config = dict(
    image_size=32,
    encoder_arch='squeezenet',
    encoder_stem='deep',
    latent_channels=16,
    init='small_normal',
    residual_init='none',
    final_lr_fraction=0.05,
)
Rows from block 4 of the encoder of a small image VQ-VAE, named by matrix and row number. Rows with one number belong to one channel. Each number is 128 + 24 x the weight over its row's rms, rounded and kept within 0 to 255. All counts start at 0.
After each channel's rows are labels from the 100 images, of 14976, where the channel reaches its highest value: "strongest on" is what is common among them; "colour at peak" is the nearest of a few named colours to the mean colour under the peak. Only what is clearly more common there than usual is listed. The data: photos with spoken descriptions (Open Images, Localized Narratives). In brackets: how many of the 100.
# sq0: squeeze pointwise conv (encoder.blocks.4.sq.0.weight, 96x192x1x1), inputs 0-63
# e10: expand pointwise conv (encoder.blocks.4.e1.0.weight, 192x96x1x1, transposed), outputs 0-63
# e30: expand 3x3 conv (encoder.blocks.4.e3.0.weight, 192x96x3x3, transposed, each kernel summed), outputs 0-63

sq0.48 [146 107 119 103 123 114 115  92 129 126 128  62  96 109  79 139 107 118 149 152 139  94 115 142 160 161 124 149 123 116 123 146 112 173 123  94  74 132 102  90 125 119 113  79 153 171 163 104 106 143 109 156 132 115 145 112 126  90 131 175 108 162 118  83]
e10.48 [133 123 149 151 119 155 131 139 146 136 130 135 181 215 149 114 102 167 125 115 153 139 117 123 129 124 216 149 134 114 168 125 126 121 142 144 134 119 111 198 129 163 109 166 132 133 142 156 146 159 102 123  60 130 166 151 156 137 133 152 131 136 142 146]
e30.48 [150 128 174 107 126 136  76 182 137 138 129 141 165 111 109 109 108  99 196 107 115 112 114 147 115  95 168 138 131 160 107 134 127  97 121 142 152 134 114 102 146 136 105 148  88 114 161 175 137  92 124 137 115 144 147 133 131 129  58 163 135 146 159 112]
strongest on: text has "black" (27)
colour at peak: black (100)

sq0.86 [124  71 105 123 129 124 120 104  84 102 137  65 106 132 107 124 114 121 104 110  61 136  81 127 111 122 133 133 136 113  66 124  98 125 116  78  96 111 108  93 118 123  77 121 141 143 150  78 112 119 122 133 113  93 121  87  67  95 117 129  95 106 104 121]
e10.86 [192 134 105 128 132 144 145 137 127 122 110 120 142 124 113  82 115 152 122 135 126 142  93 118  91 139 136 177 140 110 202 119 128 141 160 150 128 134 110 134 151 146 127 220  75 126 136 203 108 143 104 161 117 111 130 129 143 127 116 138 146 147 118 148]
e30.86 [170 152 110 125 150 148 129 147  72 126 161 122 160 145 116 127 123 153 126 126 136 112 147 124 170 150  94  69 134 140 122 156 107 110 102 136  90  91 156 142 143 115 139  99 142 153  95 110 146 112 121 119 155 131 122 139 139 141  92 118 114  73 104 125]
strongest on: text has "sky" (63)
colour at peak: white (79)

sq0.26 [121 140 136 140  94 134 153 104 130 153 132 103 102 169  81 138 107 107  86 141 110 172 109 134 137 140 117  87 117  83 136 103 138 131  91 100 101 123 120 114 130 118  97 107 151 115 127  92 107 114 115 127 116 101  88  92 118 114  77 122 102 103  69 148]
e10.26 [116 115 105  99 122 126 122 128  83 124 128 132 120 122 105 119 165 160 109 129  96 185 156  94 146 121 134 123 131 141 154 107 159 128 144 142 127 116 159 124 142 118 126 109 110 122 128 164 100 113 130 136 132 128 116 116  94 130 147 179  95 188  80  99]
e30.26 [ 89 121 110 118 154  87 135 139 144 107 133 139 164  75 113 156 149 127 107 123 139  84 175  79 165 153 138  99 104 149 132 120 113  99 114 106 102 146 131 119 125 120 146 128 179 162 132 102 129 132  98 133 163 133 137 134 128 136 124 146  87  41 149 172]
strongest on: text has "sky" (54)
colour at peak: white (91)

sq0.38 [104  74 109 134 118 139 114 142 105 114 141  51 120 123 119 102 125 120 133  92  96 129 108 171  98 132 130 123 174 143 101 138 109  77 130 104 118 135 130 130 128 131 120 153 153 190 149  82 134 149 140 152 143  99 139  95  80  99 151 120 122 109 137 111]
e10.38 [175 136 133 109 138 160 128 115  93 119 131 121 142 131 124  94 124 155 148  87 141 122 114 104  95 137 129 103 150  83 177 146 120 125 170 149  95 167  86 142 112 131 120 223  65 116 136 174 146 122 116 118 117 124 124 143 114 122 126 127 139 136 116 129]
e30.38 [150 120 141 174 147 164 110 157  86 139 132 169 176 180  95 100 107 143 167 103 109 133 103 110 129 151 184 112 121 167 112 133 123 143  92 123 102 124 128  92 121 147 148 116 114 132 169 121 132 113 177 124 140 123 122 135 165 154 182 131 155  84 107 101]
strongest on: text has "white" (28)
colour at peak: white (93)

sq0.80 [133 116 144 156 111 150 172 133  82 149 127 104 136 117  87 112  89  81 129 105  93 154  73 154 113 104 109  78 112 151  90  88  87  72  84  97 148 153 117 112 113 113 122 131 163 121 134 132 156 128 110 152 149  61  96 117  87 101 110  84 145 100 107 166]
e10.80 [159 144 135 115 131 164 130 108  94 136 174 158 159 123 141 108 129 153 155  93 121 169 136 104 115 142 136 130 140  90 148 144 154 142 135 131 116 124  94 133 116 147 130 157  82 133 150 147 135 101 127 117 117 106 108 134 104 124 142 103 157 107 107 125]
e30.80 [135 133  97 174 109 157 133 126 119 150 128 126 152 129 124 135 120 128 155 122 124 138 131 131 135 127 214 121 127 147 126 116 131 100 147 162  71 140 148 145 109 111 166 153 128 140 175 124 144 126 132 154 134 130 128 113 142 121 169 157 133  33 143 131]
strongest on: text has "color" (33); text has "white" (30)
colour at peak: white (97)

sq0.60 [146 130 126 131 165 127 139 131 134  83 142 128 131 154 117 117 149 119 172 177 117 146 145 120 101 144 137 104 139 125 146 158 134 116 122 117 167 139 116  92 131 157 145 135 118 157 167 149 173 119 143 144 133 123 112 149 127 168 128 128 145 159 148 161]
e10.60 [123 108 154 143 142 125 119 106 164 133 185 120 114 105 113 133 140 108 190 126 208 109 123 109 122 123 116 102 130 157  96  87 112 171  85  98 153 130 136 109 119 148 119 136 122  85 118 112 164 129 137 117 136 134 115 133 131 119 135 143 133 142 143 112]
e30.60 [136 126 108 144 116  94 126 137 149 116 106 125 162 102 100 137 117 174 123 119  86  98 115 172 111 116 148 206 114 113  92 132 150 116 126  84 153 126  94  91 121 110 126  91  91 131 137 164  78 123 113 125  90 115 160 117  97 120 143 132  93 129 156 121]
strongest on: text has "black" (28)
colour at peak: black (39)

sq0.12 [107  98 104 129 118 155 135 106  98  75 158  88  99  99 162  75 133 126 110 127 127 100 138 100 114 117 117 102 121  81 113 113  89 111 119 143 135 108 111 113  83 149 117 121 133 114 102  97 122 116 121  92 127 138 106  98 115 120 102 117 116 113 147 120]
e10.12 [154 160 115 106  98 112 143  97  85 108 118 155 134 107 154 130  98 122 107  95 114 108 111 110 143 161  96 141 152  97 118 137 147 158 142 155  90 117 125 103 144 122 131 138  87 149 159 144 134 105 114 158  96 111 109 111 108 114 121  93 119  74  78 141]
e30.12 [137  91 147 130 135 137 123 126  66 122 134 154 161 134 139 153 136 172 113 131 139 125 160  77 191 140 101  75 158 101 107 117 123 110 125 105 146 118  97 114 134 129 124 113 151 153 108  67 154 134 131 122 136 154 136 155 126 126 105 120 132  71  77 103]
strongest on: text has "sky" (80); text has "trees" (57); text has "grass" (28)
colour at peak: white (100)

sq0.67 [126  91 148 155 123 136 136 121 138 165 127  97 137 145  99 143 120 108 159 149 137 164 110 145 114 114 147  95 103 102 109 108 156 127 126  50 122 148 143 152 138  71 131 117 147 148 117 112 137 126  73 161 144  81 138 155 105 155 102 129 133 120 122 142]
e10.67 [153  83 127 122 148 147 121 113 121 134 179 150 168 129 137 115 122 162 123 122 156 181 141 150 119 136 181  87 142 128 164 117 147 129 116 145 123 135 126 107 122 122 142 141 150 114 147 153 181 158 137 104 103 131 140 145 128 140 162 148 133 145 148 135]
e30.67 [132 145 110 118 141 110 146 139 143 122 120 116 145  84 135 144 133 120 154 123 143 119 141 156 152 128 187 112 127 136 147 112 123  62 142 106  93 149 116 135 126  87 154 142 137 145 176 125 138 120  95 116 129 115 119 132 110 145 127 122 129  34 163 172]
strongest on: text has "white" (35); text has "color" (34)
colour at peak: white (100)

sq0.20 [128 158 165 116 140 136 140 134 135 158 119 147 149  68 104 102 136 174 160 117 133 128 137 153 109 143 141 147 114 156 169 163 134 105 132 160 123 155 155 130 150 132 134 122 151 151 152 116 112 122 118 160 143 122 196 102 123 130 164 146 127 128 135 118]
e10.20 [ 97 145 166 122 157 157 139 107 126 129 167 131 123 148 179 143 131 170 141  80 119 114 134 128 153 134 149 111 116 104  87 151 140  94 116 121 106 150 118 131  93  97 113 123 123 135 132  58 139 132 139  98 151 115 130 140 130 190 111 111 135 117 132 108]
e30.20 [140 174 139 140 140 165 118 143 150 137  84 154 152 157 142  99 123 113 127 114 104 101 126 130  98 124 147 118 115 169 147 149  94 124 143 151 117 173 180 154 140 109 104 147 117 108 168 130 109 138 158 161 120 128 112 138 116 129 142 117 191 138 115 123]
strongest on: text has "white" (29)
colour at peak: pink (28)

sq0.43 [101 131 135  67  83 105  62 149 114 142 104 143 153 129 131 121 165 100 107  81 133 132 121 126  88 100 140 137 157 157 119  96 109 102 127 143 121 111 173 110 155  99 107 165 126 114  95  93  96 138 142 131 140 134 156 108 147 123 116  78 122  86 132  52]
e10.43 [101 129 109 105 166 105 124 100 102 212 111 131 109 126 130 142 106 146  90 138 138 126 114  96 145 155 118 121 134 105 131 145 122 127 126 126  96 133  84 136 106 103 144 117 122 128 132 108 101 107 139 125 112 140 112 130  83 137 151 114 134 108 119 100]
e30.43 [120 148  71 134 154 127 152 123 127 116  97 102 131  98  99 125 114 123 151  85 139  47 118 113 111 154 111 116 137 161 144 135 109 106  96 153  56 134 159 146 139 107 129 176 134 143 143 137 128 114 129 120 113 126 113 117 157 119 149 132  92 125 126 151]
strongest on: text has "red" (25)
colour at peak: pink (37); red (32)

sq0.61 [ 95 125 153  87  89 148  87  81 125 148 166 121 112 107 133 122 129 119 141 112 135 119 116 148 110  73 133 120 109 104 127  91 113 101 122 135  64 179 118  75 107 120  94  59 206 141  96 136  74 117 125 162 147 145 137 134 128 109 123 112  76  97 140  66]
e10.61 [126 116 112 128 121 128 107 119  73 137 112 188 118 138 209 137 102 137  96 113  98 140 124  98 151 151 124 109 139  53 122 126 147  86 124 163  53 130 101 119 117 114 133 127 142 133 153 124 112 120 134 112  96 125 125 117 105 144 152  95 107 110  99 122]
e30.61 [138 136  70  94 133 144 100 141 152 127 159 177 161 119 139 147 111 164 155 110 148 115 173 121 163 120 138 129 153 140 144 142 121 107 162 100 129 172  95 141 142  79  98 122 147 151 141 108 167 131 146 136 107 171 105 157 150 141  70 138 135 101 169 148]
strongest on: text has "white" (31); text has "color" (31)
colour at peak: white (100)

sq0.9 [134 112 100 140 156 135 134 110 137 146 146 167 109 122 113 128 136 139 165 136 145 129 153 136 143 124 130 136 151 108 142 132 112 145 119 119 137 129 121 119 112 142 169 115 130 140 142 146 187 114 107 130 141 128 112 148 112 118 132 130 135 151 150 163]
e10.9 [125 148 125 143 109 138 102 132 141 106 132 112 119 136 110 110 105  96 125  94 117 111 103 163 140  75 141 101  78 120  95 159 127 100 112 119 140 143 137 148  88 143  70 149 148  84 121 117 191 162  94  95 121  86 155 145 157 123 106 104 104 120 167  77]
e30.9 [116 117 100 112 108 125 120 152 164 120 122 152 134 125 139 108  75 151 107 137 135 143 105 146 128  97 133 177 131  61 129 152 115  90 145 109 166 125  69 115 127  97 123 115  74 123 136 167 114 129 127 131  83 134 122 123 116 120 153 145 134  98 152 104]
strongest on: text has "black" (27)
colour at peak: black (88)

sq0.35 [127 116 124 117 136  79 112 166  99 153 119 150 140 111 101 105 135 112 146  83 124 121 115  95 122 118 126 117 144 196 131 127  88  83  85 112 127 120 152 136 131 130 146 164 112 113 140 118 144 100  91 147 153  84 116 130  97 104 146 123 156 120 136 100]
e10.35 [123 109 103 106 130 119  90 110 131 148 137 124 108 147 113 100  94 120 114 125 168 144  70 116 107 136 127  95  95 100 123  99 114  93 125 130 101 159  94 152 113 122  89 130 126 150 121 123 140 135 118 116 115  98 121 151 116 136 131 125 146 130 140 103]
e30.35 [166 137 114 140 146 145 129 164 146 137 117 115 143 108 120 126  70  94  78  91 136  97 106 156 139 113 169 162 164  92 133 116 106  93 132 123  86 129 122 135 129 119 123 122  54 134 133 156 162 149 128 137  93 153 125 137 136 119 148 140  97 126 157 145]
strongest on: text has "red" (30)
colour at peak: red (45)