From a checkpoint of a small image VQ-VAE: encoder depths [2, 2, 2, 2], batches of 128.
Rows from block 4 of the encoder of a small image VQ-VAE, named by matrix and row number. Rows with one number belong to one channel. Each number is 128 + 24 x the weight over its row's rms, rounded and kept within 0 to 255. All counts start at 0. Numbers have three digits each.
After each channel's rows are labels from the 100 images, of 14976, where the channel reaches its highest value: "patch colour" is the nearest of a few named colours to the mean colour under the peak. Only what is clearly more common there than usual is listed. The data: photos with spoken descriptions (Open Images, Localized Narratives). In brackets: how many of the 100.
# sq0: squeeze pointwise conv (encoder.blocks.4.sq.0.weight, 96x192x1x1), inputs 128-191
# e10: expand pointwise conv (encoder.blocks.4.e1.0.weight, 192x96x1x1, transposed), outputs 128-191
# e30: expand 3x3 conv (encoder.blocks.4.e3.0.weight, 192x96x3x3, transposed, each kernel summed), outputs 128-191

sq0.90:168127098109118071084103108101142138129138119088094091100094174130117144114103085145144172115110085113142126108162070119121123150141126154086137141089085142064150141125093152088111151124083089
e10.90:139113126143114121122153112100093113112097133117141183134112154120123126084150126130105113178142128093109147149135071130093095085144087122124143111137129105147157117127088127107123098121110113
e30.90:098106149143141149161131133141131126116133144162097153130137143142153137137151115117115112122133109117126130125137138096120109149125134114118118115124135106088143137118123104109127109122138111
patch colour: white (39); pink (32)

sq0.22:108142091115120129126120139078143082151170135097165123128132115126134099115086115127130148146125109112089150139093108168134130140098170159119118167117092106138137114130106119127137113102123136
e10.22:127131077111099111132121091115124107124155125153122124124169115110099143128135143130113090123139112106135113100136143129143129167103128098111110142089128108064086111137084109117086167110113137
e30.22:111124159151140138155122141097140128114077091192114106138088144139132101139080126139129109150135120138146095115157155091126108107147105122135137154089081097105129109142114078101129102125120130
patch colour: white (55)

sq0.15:145113123146113128106112132126126103134124130133137143128135128114122111119145110113124081123150153138129128125131135114121134082136127140100103132156130132179124117145127098124114112123133127
e10.15:117148113158135114117093112169126110128121122127102130141147126111100122134140145113142126119103110115133113105109141115166190152100170117089085112099172130128103111124123136155136101115152114
e30.15:115067155126145119089160141118125126141126171121105109127129153159173120145077107099107133169140124142147108122144146142135129103123132162145138156083094154134149097102090126149152119084122158
patch colour: red (95)

sq0.89:110169143110178132112120130082140124125072146192116188145144143118161152131158122064134135151105135140093144126105104112100183115114141114129112085153141098151139088132105102167157074112132100
e10.89:140119098062148128142130139125171160103138136126135102123152111132154128141132123138157121112142119128103080132151088136130111137106144151107113191142097166105128126152119137119133165171133138
e30.89:144114152138119082142130118098125153130163143122086156123128149132088129161118142162134126130108097096113135102127132130138110131126149152134096060156162088119133171105118145118082128121131166
patch colour: grey (66)

sq0.20:140085106177131117141131168132135107119103130087189096112138164119140099122062139183128102133191110106124110136106119127150107103120114109163171144092124099099099179114114110098124125154137151
e10.20:138132145169133120157107128092137103136150196132097095188157131132117141149132165178116131123151105134114147088146184135139119161122107097126116117103103129107131125132103135120142181159117114
e30.20:169153083113080072122143156153092131169129134123160113152101111130110159115140111140164149131155147144144144154112103143166110113114174151141141156112126101121135151100100130165073150134146135
patch colour: pink (28)

sq0.16:158098124108135162149143108135091137104109124142104119105130129114085131148106125107122102106153122116087105099123155081133115131122112129141082106141119163161124110132143117147117119150119141
e10.16:122146090146173136064098136169110112123125141101123120110133131083127127094142109108148165122106100107124145120102124089128113113075169093130115119133134121136111107111129133185112114113137072
e30.16:133128127162131139087120146139150122113082121111123121152188135109133109147088119122119131129116129130132112134141122141117137118126061125120137141083067176139129120178100105133197116145136105
patch colour: brown (73)

sq0.95:119136106077102127123144150113126115143160161121104115076098121141116158087131145112166136077122137140147142081113166155129122179116153169171143111150137125126148111122142158129158108134127153
e10.95:151160126101132124114155122121102159174148106146113164147134158147128162138146138136161072127125106179151128133145118133104142111126113099139154143127142078117141168099135122116137146158186081
e30.95:153117120129143125146134110099135127143123156138146156121117143128115075086146129117096129097141116119108087078124109103136087139132173091108134099150165109104147083124136150112140120142123149
patch colour: white (100)

sq0.14:134135136133143142131098134120114171113112093160109121126135116132113111148138120135129133125133132149134135111132130113165132118160134123105119130130125128144118139116133140112138123137115116
e10.14:112135121109120147139148190119155101126124141107137105093096090145167114118068089105150165104123167121128135104086152140120110107129137149135103120161118106158129098122131119149128117123131137
e30.14:137145125160146136107118155144135137125130122086148124147167157152131133144138137126161126145121154137140155133174115136142112081142113145146135160113142153132160129147128124135119162120118122
patch colour: blue (90)

sq0.10:124113116131109073106090113135140049143137135113119084116093124137136117098133081143153139109101140105130112141156106151111093133116116158125106123125147143125131141094128138094133147099121093
e10.10:124085110171118104115139104134103118148105144206129152127185144112081137121151207142110097133093077100128135159128129120130143161136138090108126080098176127090099127089117109120136101130151090
e30.10:129130137101151143142117132132139108099106162161079120103089108131143151101146117104113130121107103161139119121142116085123126147139122118121117161118093094097112114101112105124099127115118094
patch colour: white (65); yellow (29)

sq0.52:142119219143146103096108162129130139138179127124121140189239150130141111189125130120125134178141134144139109155110106130159135135129146119136123140119139116126092150126121112088144128116117119
e10.52:074143122115086123157133109113137102075115140109105062094123110145124056135098137123095131121148148136127081118107153176124128162136124171095104091108091135117105106186092134133109128085107180
e30.52:142128118153133135110108140155138116141114119131131097148129144143145112166101132167143149126114161120125108151153117119149146111129129118120149139090099140166130148130102110116120118148150089
patch colour: purple (49)

sq0.30:175080132122134165148139118117124141096108126104117105105134141132080141160097135158080122114118116114105065078098154087184122135123124096155125126143086149138062132161089126130152124185142159
e10.30:115150127138159150104102140134142133117106156128115104127103132103158121111108092107160161127116131140158150126137169112147115107108120119181137093129130118142153147116133145150139119094111123
e30.30:133146104144132134101118125131148098126076101113107145128185122130125101152098115125140123111111119130122115130127131131120114113134066095104144148100112162138094122179104087101183117171137095
patch colour: black (58)

sq0.37:130128127128132091114117144109130112142193108127120103136133129132138114123099099115143143142126118110120126144127088160122109140123118148119131131106121121116129138122113127118142133121105110
e10.37:127128111132078117156135093098119108119136149149106116103135124124105138129127140147107075162153119115122091146154115144142105150164103123108113107099124108096093121132044105116104138121108141
e30.37:121138143151140152150107138148135121117080110177136089166132148144155092169115118162139141131119146133140116137156138106125146125140109106107131148079092120154119143145102090104135125157138105
patch colour: white (97)

sq0.24:132128120110154115118091078138147138133111104144140109134092084117123136117155113126112127117112142143131161126145140144079094111133130159111117141125100170113157122127124127144129102106144106
e10.24:102135173115124160112127167128128105119114102135156105174128104114126101124161139134118091129143128133147161116115086120122156098136115111129109089142174163133072106082155134097104141120129128
e30.24:127107115106132158126103152116107151145155136127068088118124145149133137105167124091114139124136081128142143074090122135136104170118135115130141138145175152138108158141131138124118153104125097
patch colour: green (54)

sq0.21:152116148136121137115117127141133116139146097133121134141161150134102115114143117130127104132153158162141125128135138111142146114163146106120118141193112145213130134150144143105101158130135127
e10.21:112147128147126107116103130161120096120110115111087136110128116119117112135125133094138148102082138124129119084086151129152149121095160133117082081120153137147112092125129169157118090116145116
e30.21:136140129140150141090134140134170124130104160121147125143154155143161082152102117116105138102116135125115106129156127164129143137150091113088161144089087184151149106143104108111168127119133122
patch colour: red (60)

sq0.41:139081113117139141170148133105093114089128139123097126068112126125130154147115139108112095123134095070104089091090140116127111122067069134131099079141130156129099118126110074141133096147118131
e10.41:128163117120158117081093103131113152133115156116118122113147182082129127052154119125154117126108074138139122123125125042141129128125130085112148125118126131120119147126117131142097128123105103
e30.41:134091133187151161112133147109133100137076101106072124160196141112125119145104096138133122129132125113139118124114135103148119124127127110118141127087106155128152123179127115161208097175138138
patch colour: black (63)

sq0.4:142117109113155134143124133141098197103105122142103131114109132143111128159119150152104153121127115138122123117132121104142128128138119120137116136121124138115115146145135126136138137149121131
e10.4:125114102104129237111131188102152124119105140110192093101116111126152124107105112114141149116127132117094193119100128113120092141137116131163125119191116133126119119127127090104117138111120118
e30.4:153145144132153134116140142145139147128099140098139137146165150111118130129144120110142136138116137138136138127162156130137100118146079114141160163129148167145139134191176145141111146138117136
patch colour: blue (57); black (38)

sq0.25:119098109128138116126107118093141100132116142091126123094087141123143113084119095135176133124107123099113121119130105146123131133090133163154137135106147134115153139114119137110121145111120097
e10.25:154117119150121127124125124114138110173116152171138127141176151127117158135194172151153128115095099123151124134149141118101122128143128112106118121090157107102109134118098076134164125173156070
e30.25:176093139089132119134130114117115134129150171120099138101084106150150169118153131116153134136139101151144144113138131131158135130139162157162115147128124073083133125115128135141081168130117114
patch colour: white (86)

sq0.65:083133135124106085121085118151136150123123128117118144096073117147159148077166089126137116121083154132197176133173112125124129134130132146115156143111170155116159132090167170104137164079097072
e10.65:136145114147104160114144149133088097147117102141116104140134114123100125092161122147157110156112128133118156184147073103116137110152123119103126140130216154128137116122131143111146103142174113
e30.65:118108127105116124150140152112137133131158133145165138114096137132124122091155092108082136120136141138118124124122114122125105156105141122114113138171157114128138099087143137149106119078123138
patch colour: pink (30)

sq0.23:126139159124136103093092107120131158117115101158132109147132144119137125142149108147105156144128146126142146134148090116114110137152136114136143136101140152109133161103147153105111146122108100
e10.23:109161158103078146152163143080123128123147140115144083138142112150130115098130124129126134170179153149140141161130094120061109134189115123125120132146122131152130125138112123142159127131088154
e30.23:110107148111142130155110132142106154137159044137113097084107119136106145100184138129123135132138142130131156119139129101158114091140164154141085151149174069099157134095139173145064139099093147
patch colour: cyan (59)

sq0.57:075151126080129139140160137105150097122125131148109127121118085146127135124140126125141179120079122068110130103108136135080156167117180143157135120120138104125168086114138152148150112107130113
e10.57:137126122114109129137139117087118121140122125142121133114138115135105149143113120169178118147128100117130136158184104110054088113131109106125123148100124066071114133116078064117131171158122130
e30.57:147121137150147121139126132136137123114118149162076142115109091117136087181109145165164127132119108132117114143142171103090137123148096126122146126121096078083152157145126105111148131161129115
patch colour: white (100)

sq0.35:143096109119135155142113130107096128096100134136114141104137111124158125121104121097130093127133109090108119115117114089129128118092068137141090071143158145138104103133120093143120094147117121
e10.35:113144087127145115108094136167120130127114191124124130104149153092131122090161147118148119142122108127142108137105143076140125131124172118094105135113127127107133139126107117208112121116142092
e30.35:090083139172137126112127134107134121117095143097091119148188135106126141152101102144148123147143133126154120145128138117141121113123128133150108132081050140124154150139095090137176113144145123
patch colour: red (45)

sq0.77:157113126135133143140124182133103140119159131171108117115150119123100143147136147144136130119139153135147139106138147121112115136128115133178104136149119136151103105125129110133184093137128133
e10.77:153182148127132145118151143135149134181190122140133103100153125141160158109141166161139139101132138145178132100163142132120150132082158126146119094157170113151092131127142128142148109167175118
e30.77:136140142116122109104146132121125130131112117095154134106129143153135102164110127129110119130132147128123104142141132134136141101120118136141122130085151118141159138124113077114107109119117116
patch colour: brown (65)

sq0.63:136115106115124145157130087142074136109110126125121107108101121112088118133114112098094093088130128150104123116130163102158124144127119135141076120127125133149138089138148114125128145121119124
e10.63:112157071143150135045089130149101133107110131101127128108130133080102135105139115100165135103106102124111153111099095095125106123083150080139125104133135146155139125081145120150117128115133082
e30.63:146112140157126139078121148145154131124081139115135112138158138109152114143119122117106139124111118129121109133155113129115124130108084110115146153097077174129127096160091119144202127137126123
patch colour: brown (94)

sq0.12:139140084102118125122138127096125084140141102102128099090099120131050115059096129117137162074126077088118110079098126141105148150137116176113111125113082107116163103116113159132126104143130150
e10.12:138113121125116090101129109115137105118127094111112229164110110114125169128134117141128110135131098107125133134157123105053113097112118086131120167121128099107094112071081076100097146104112097
e30.12:104133139129155134146132137125133125127109154159064146129103101123132112156133133133162115109122058123128089131134143104087123151131115119110157121123122124105134143150135116129154105151144115
patch colour: white (100)

sq0.72:128103094112147162162155116122102129076131124104135080090064121110061124161119134127074119060115137108086108104117182114104084134108122131159082126096091141122123090143111114163130125114124167
e10.72:113149110133141146062089112136110128122113113117143112125120130070098121098147096118163134116110093125127176114113093052114114138094102094175143096128136151143120144075157122122131125127121111
e30.72:151111129167122160102131128139142121118086085125098132139166131120148080147111120118100114128118114126114108117132126110121120106104089094109182136102120179138121097198125123127213117153123118
patch colour: brown (64); black (36)

sq0.34:109127134187112119110115142125139076148132139130170134139149147111157116130137108110119116144147170126141134157138117129140135120105132120152132147135141123160134135113131112104148130103112120
e10.34:110126103145109143139113087132131118125109124150131108113172138124086124123135156129124095114133106146153089123129147128147158237122138114109121111082129118083097133136110126140130142109110128
e30.34:119075149110139109133149103138149145161134156126147112129090157138124122118061082107146138134120156132127114158134128127162122124154159144137162145136114115152140077091130125152101141111115164
patch colour: orange (60); pink (25)

sq0.18:115165191167136114144130167141131130139156144103131149150211128093144073133157113088131115144162144161180149168136128134177158150101153100151113132149159139165138139108149147143159148076105096
e10.18:111141073114083119136133109132116112090105133113101135046118114126106095119095138109107118096131175124124097116112147157116135173137137195090110111119098145115121100179115128140129121100122145
e30.18:092120122138139111101157120125167100129111116140109119116111145117108095146068129162129116144105158133128101175165116118095124115105105116110146119130074126143123145115112091106102106110150090
patch colour: purple (32)

sq0.54:133147166130201091145128140181106107133127163130134094191101092083119092115144107093140085109141171143129126164151134146124109140099106147142110122120194179108160108112216146170169134136157136
e10.54:148137169093103123117124105162084165148162114145162126141121127147102102140108181118140096138121147131141137124122106140115149137132182139155133109151118136143167147128166125141058128168178135
e30.54:109179112154140150118115145148148124095123119151166112102126111094060153073103138119119128132112144148153086159143089141074159103116118133119086137156102131143099081136095115120135117131099080
patch colour: grey (64)

sq0.50:131144125142143144109128174119146126133113141159134170141164124132113121121136141097115125144150138131109138133106117097099172101127148108144126109162133099188137102152131092142134102113136125
e10.50:140155115140150132124113108157152134120144134114110099128170137148136116127146149130159132108151136142148073108125167123149176171048175139094103158125147116106080109156114134154117132146156121
e30.50:113120146123125108105146115109099144133145159110089138136123152153123136157065100112122125139148149126128137122145140136156119115120163173140106099103101125122168138094081115133111122102139169
patch colour: grey (67)

sq0.78:142079132140150119100127142081139119114116139123123137117137109145139161130134151115148090163135127103116093107099112115075108077127125141090140096195093098111110129162082061153130081143161155
e10.78:120185157131143095124089130138153125123109091130105129163157131110161119125180151116101141152101100148169126103094129111149172129102092124120100116125157138104054135138120140104117090106137132
e30.78:133151130129147163122132104061093122149118134111069129134161116143127133113094114135117117139157087092134118082092148155127123136141116142109148113086121166116127115165131127147153085127137128
patch colour: brown (77)

sq0.92:118149127105114084119141138119154117129171126134108098122114137154149137119137091127135169126105118097149147129149099132117111158140117153123145135100139130105140121105129155123133139104081084
e10.92:120109126122100105140146106087108111127141134126112138112139115146118132121113128136124078225136123106115099191147109139108105121162094119105120114095121114103105111117027112116109122114103141
e30.92:078128139143152138178121124142142124109114076200101117143141125142123112132148116143111131128125132132134117133154144071116117120140122112100133157122123079127137134138131109129134103136135116
patch colour: white (98)

sq0.5:144130105140113144123116166121120154132134109122143107108126126139089119113104133160132164127132106122105110111128131119103112117129113134143137137096092135088124173123104132108154118142134126
e10.5:125135159117108153120141145110155115115154132124161137132125125165166133087130127124101106134151138132139125102115151160124148150123127129141117148163133094111108120134107097092117142117116119
e30.5:109127135129117112115119134165115157157089135134098118116141144151100115099128142104149135146130121128147100118127152100134097048159116121121131129103157144158085124168150146128114111151091109
patch colour: blue (45); black (33)

sq0.47:125097117116147149175196138111121124075127156122120130074119146138153155139118168133113107129114088110128113103107129095157123146052099124148121109172135135120108131143119105154137116153148140
e10.47:121144123114147126091102107137136202120108154123124126118141176091134120058134103118128133128111084152130122146120146082139129119123140104129184133127108138126142188126130144127127122121136108
e30.47:147118119135143124109136126109120083109079162105129129154162140087126150119138127121145136156134141136140103161096136137159134139147146079125086144119108121136137135143129102095156084175125161
patch colour: black (100)

sq0.66:153113120149075112097096146133114141135117085068118085109108192117114160117108115151113164114095120121130107142172117109147083144155154100140121173105073163112119123158066160082129205140077110
e10.66:133128107185078127128144126120084133125138095136111122098086127134112120133122138136110098135142151123128132129119140137134165169157096143155144138135160069147188136118137147134207098109131116
e30.66:101128177134136119150110138154143155117139120124139122136122184192139098160128087132105116074119153096096122142147122116159089104111093120106112070129157132145149109120113117103123094122142156
patch colour: grey (76)

sq0.42:118134116167130134119123156137144144134110132129170146123136117147164116129121155137115121159094147119123146171126112143114121109084123140138129164131141121135134153142140087140133129112139142
e10.42:087105109124111173136122154109159112136095137156159096121181103117145116134149165141120117110126111137125144117118136121152139187119123108132113123139141150067102125116124098116123156103099125
e30.42:142117162113138124161136094102114162166155120120142130115085141132131157110139085106193126160139107126131135112108123118153120121119149144148160108155197076139155094103148127133074154095093161
patch colour: orange (37); yellow (27)

sq0.11:171120107142147122179093126169043171100110108125122138115120132091100116139095086098121109080133116157135154151152143132165117179123109131168101154131134191147134096137141143119159133136092089
e10.11:111132107141110153088113153165088128126103152099164115049107123108133121113108116097139142121128143116133139121088116105094102109155210112149112125155153120149155127090151106179134130115134122
e30.11:111149145141138098112122141140169138105091116139170109128135136102097120136124109123130111092090123125104106181180091130087118102112083131119106138124089142133108124153092099109145121130103095
patch colour: brown (75)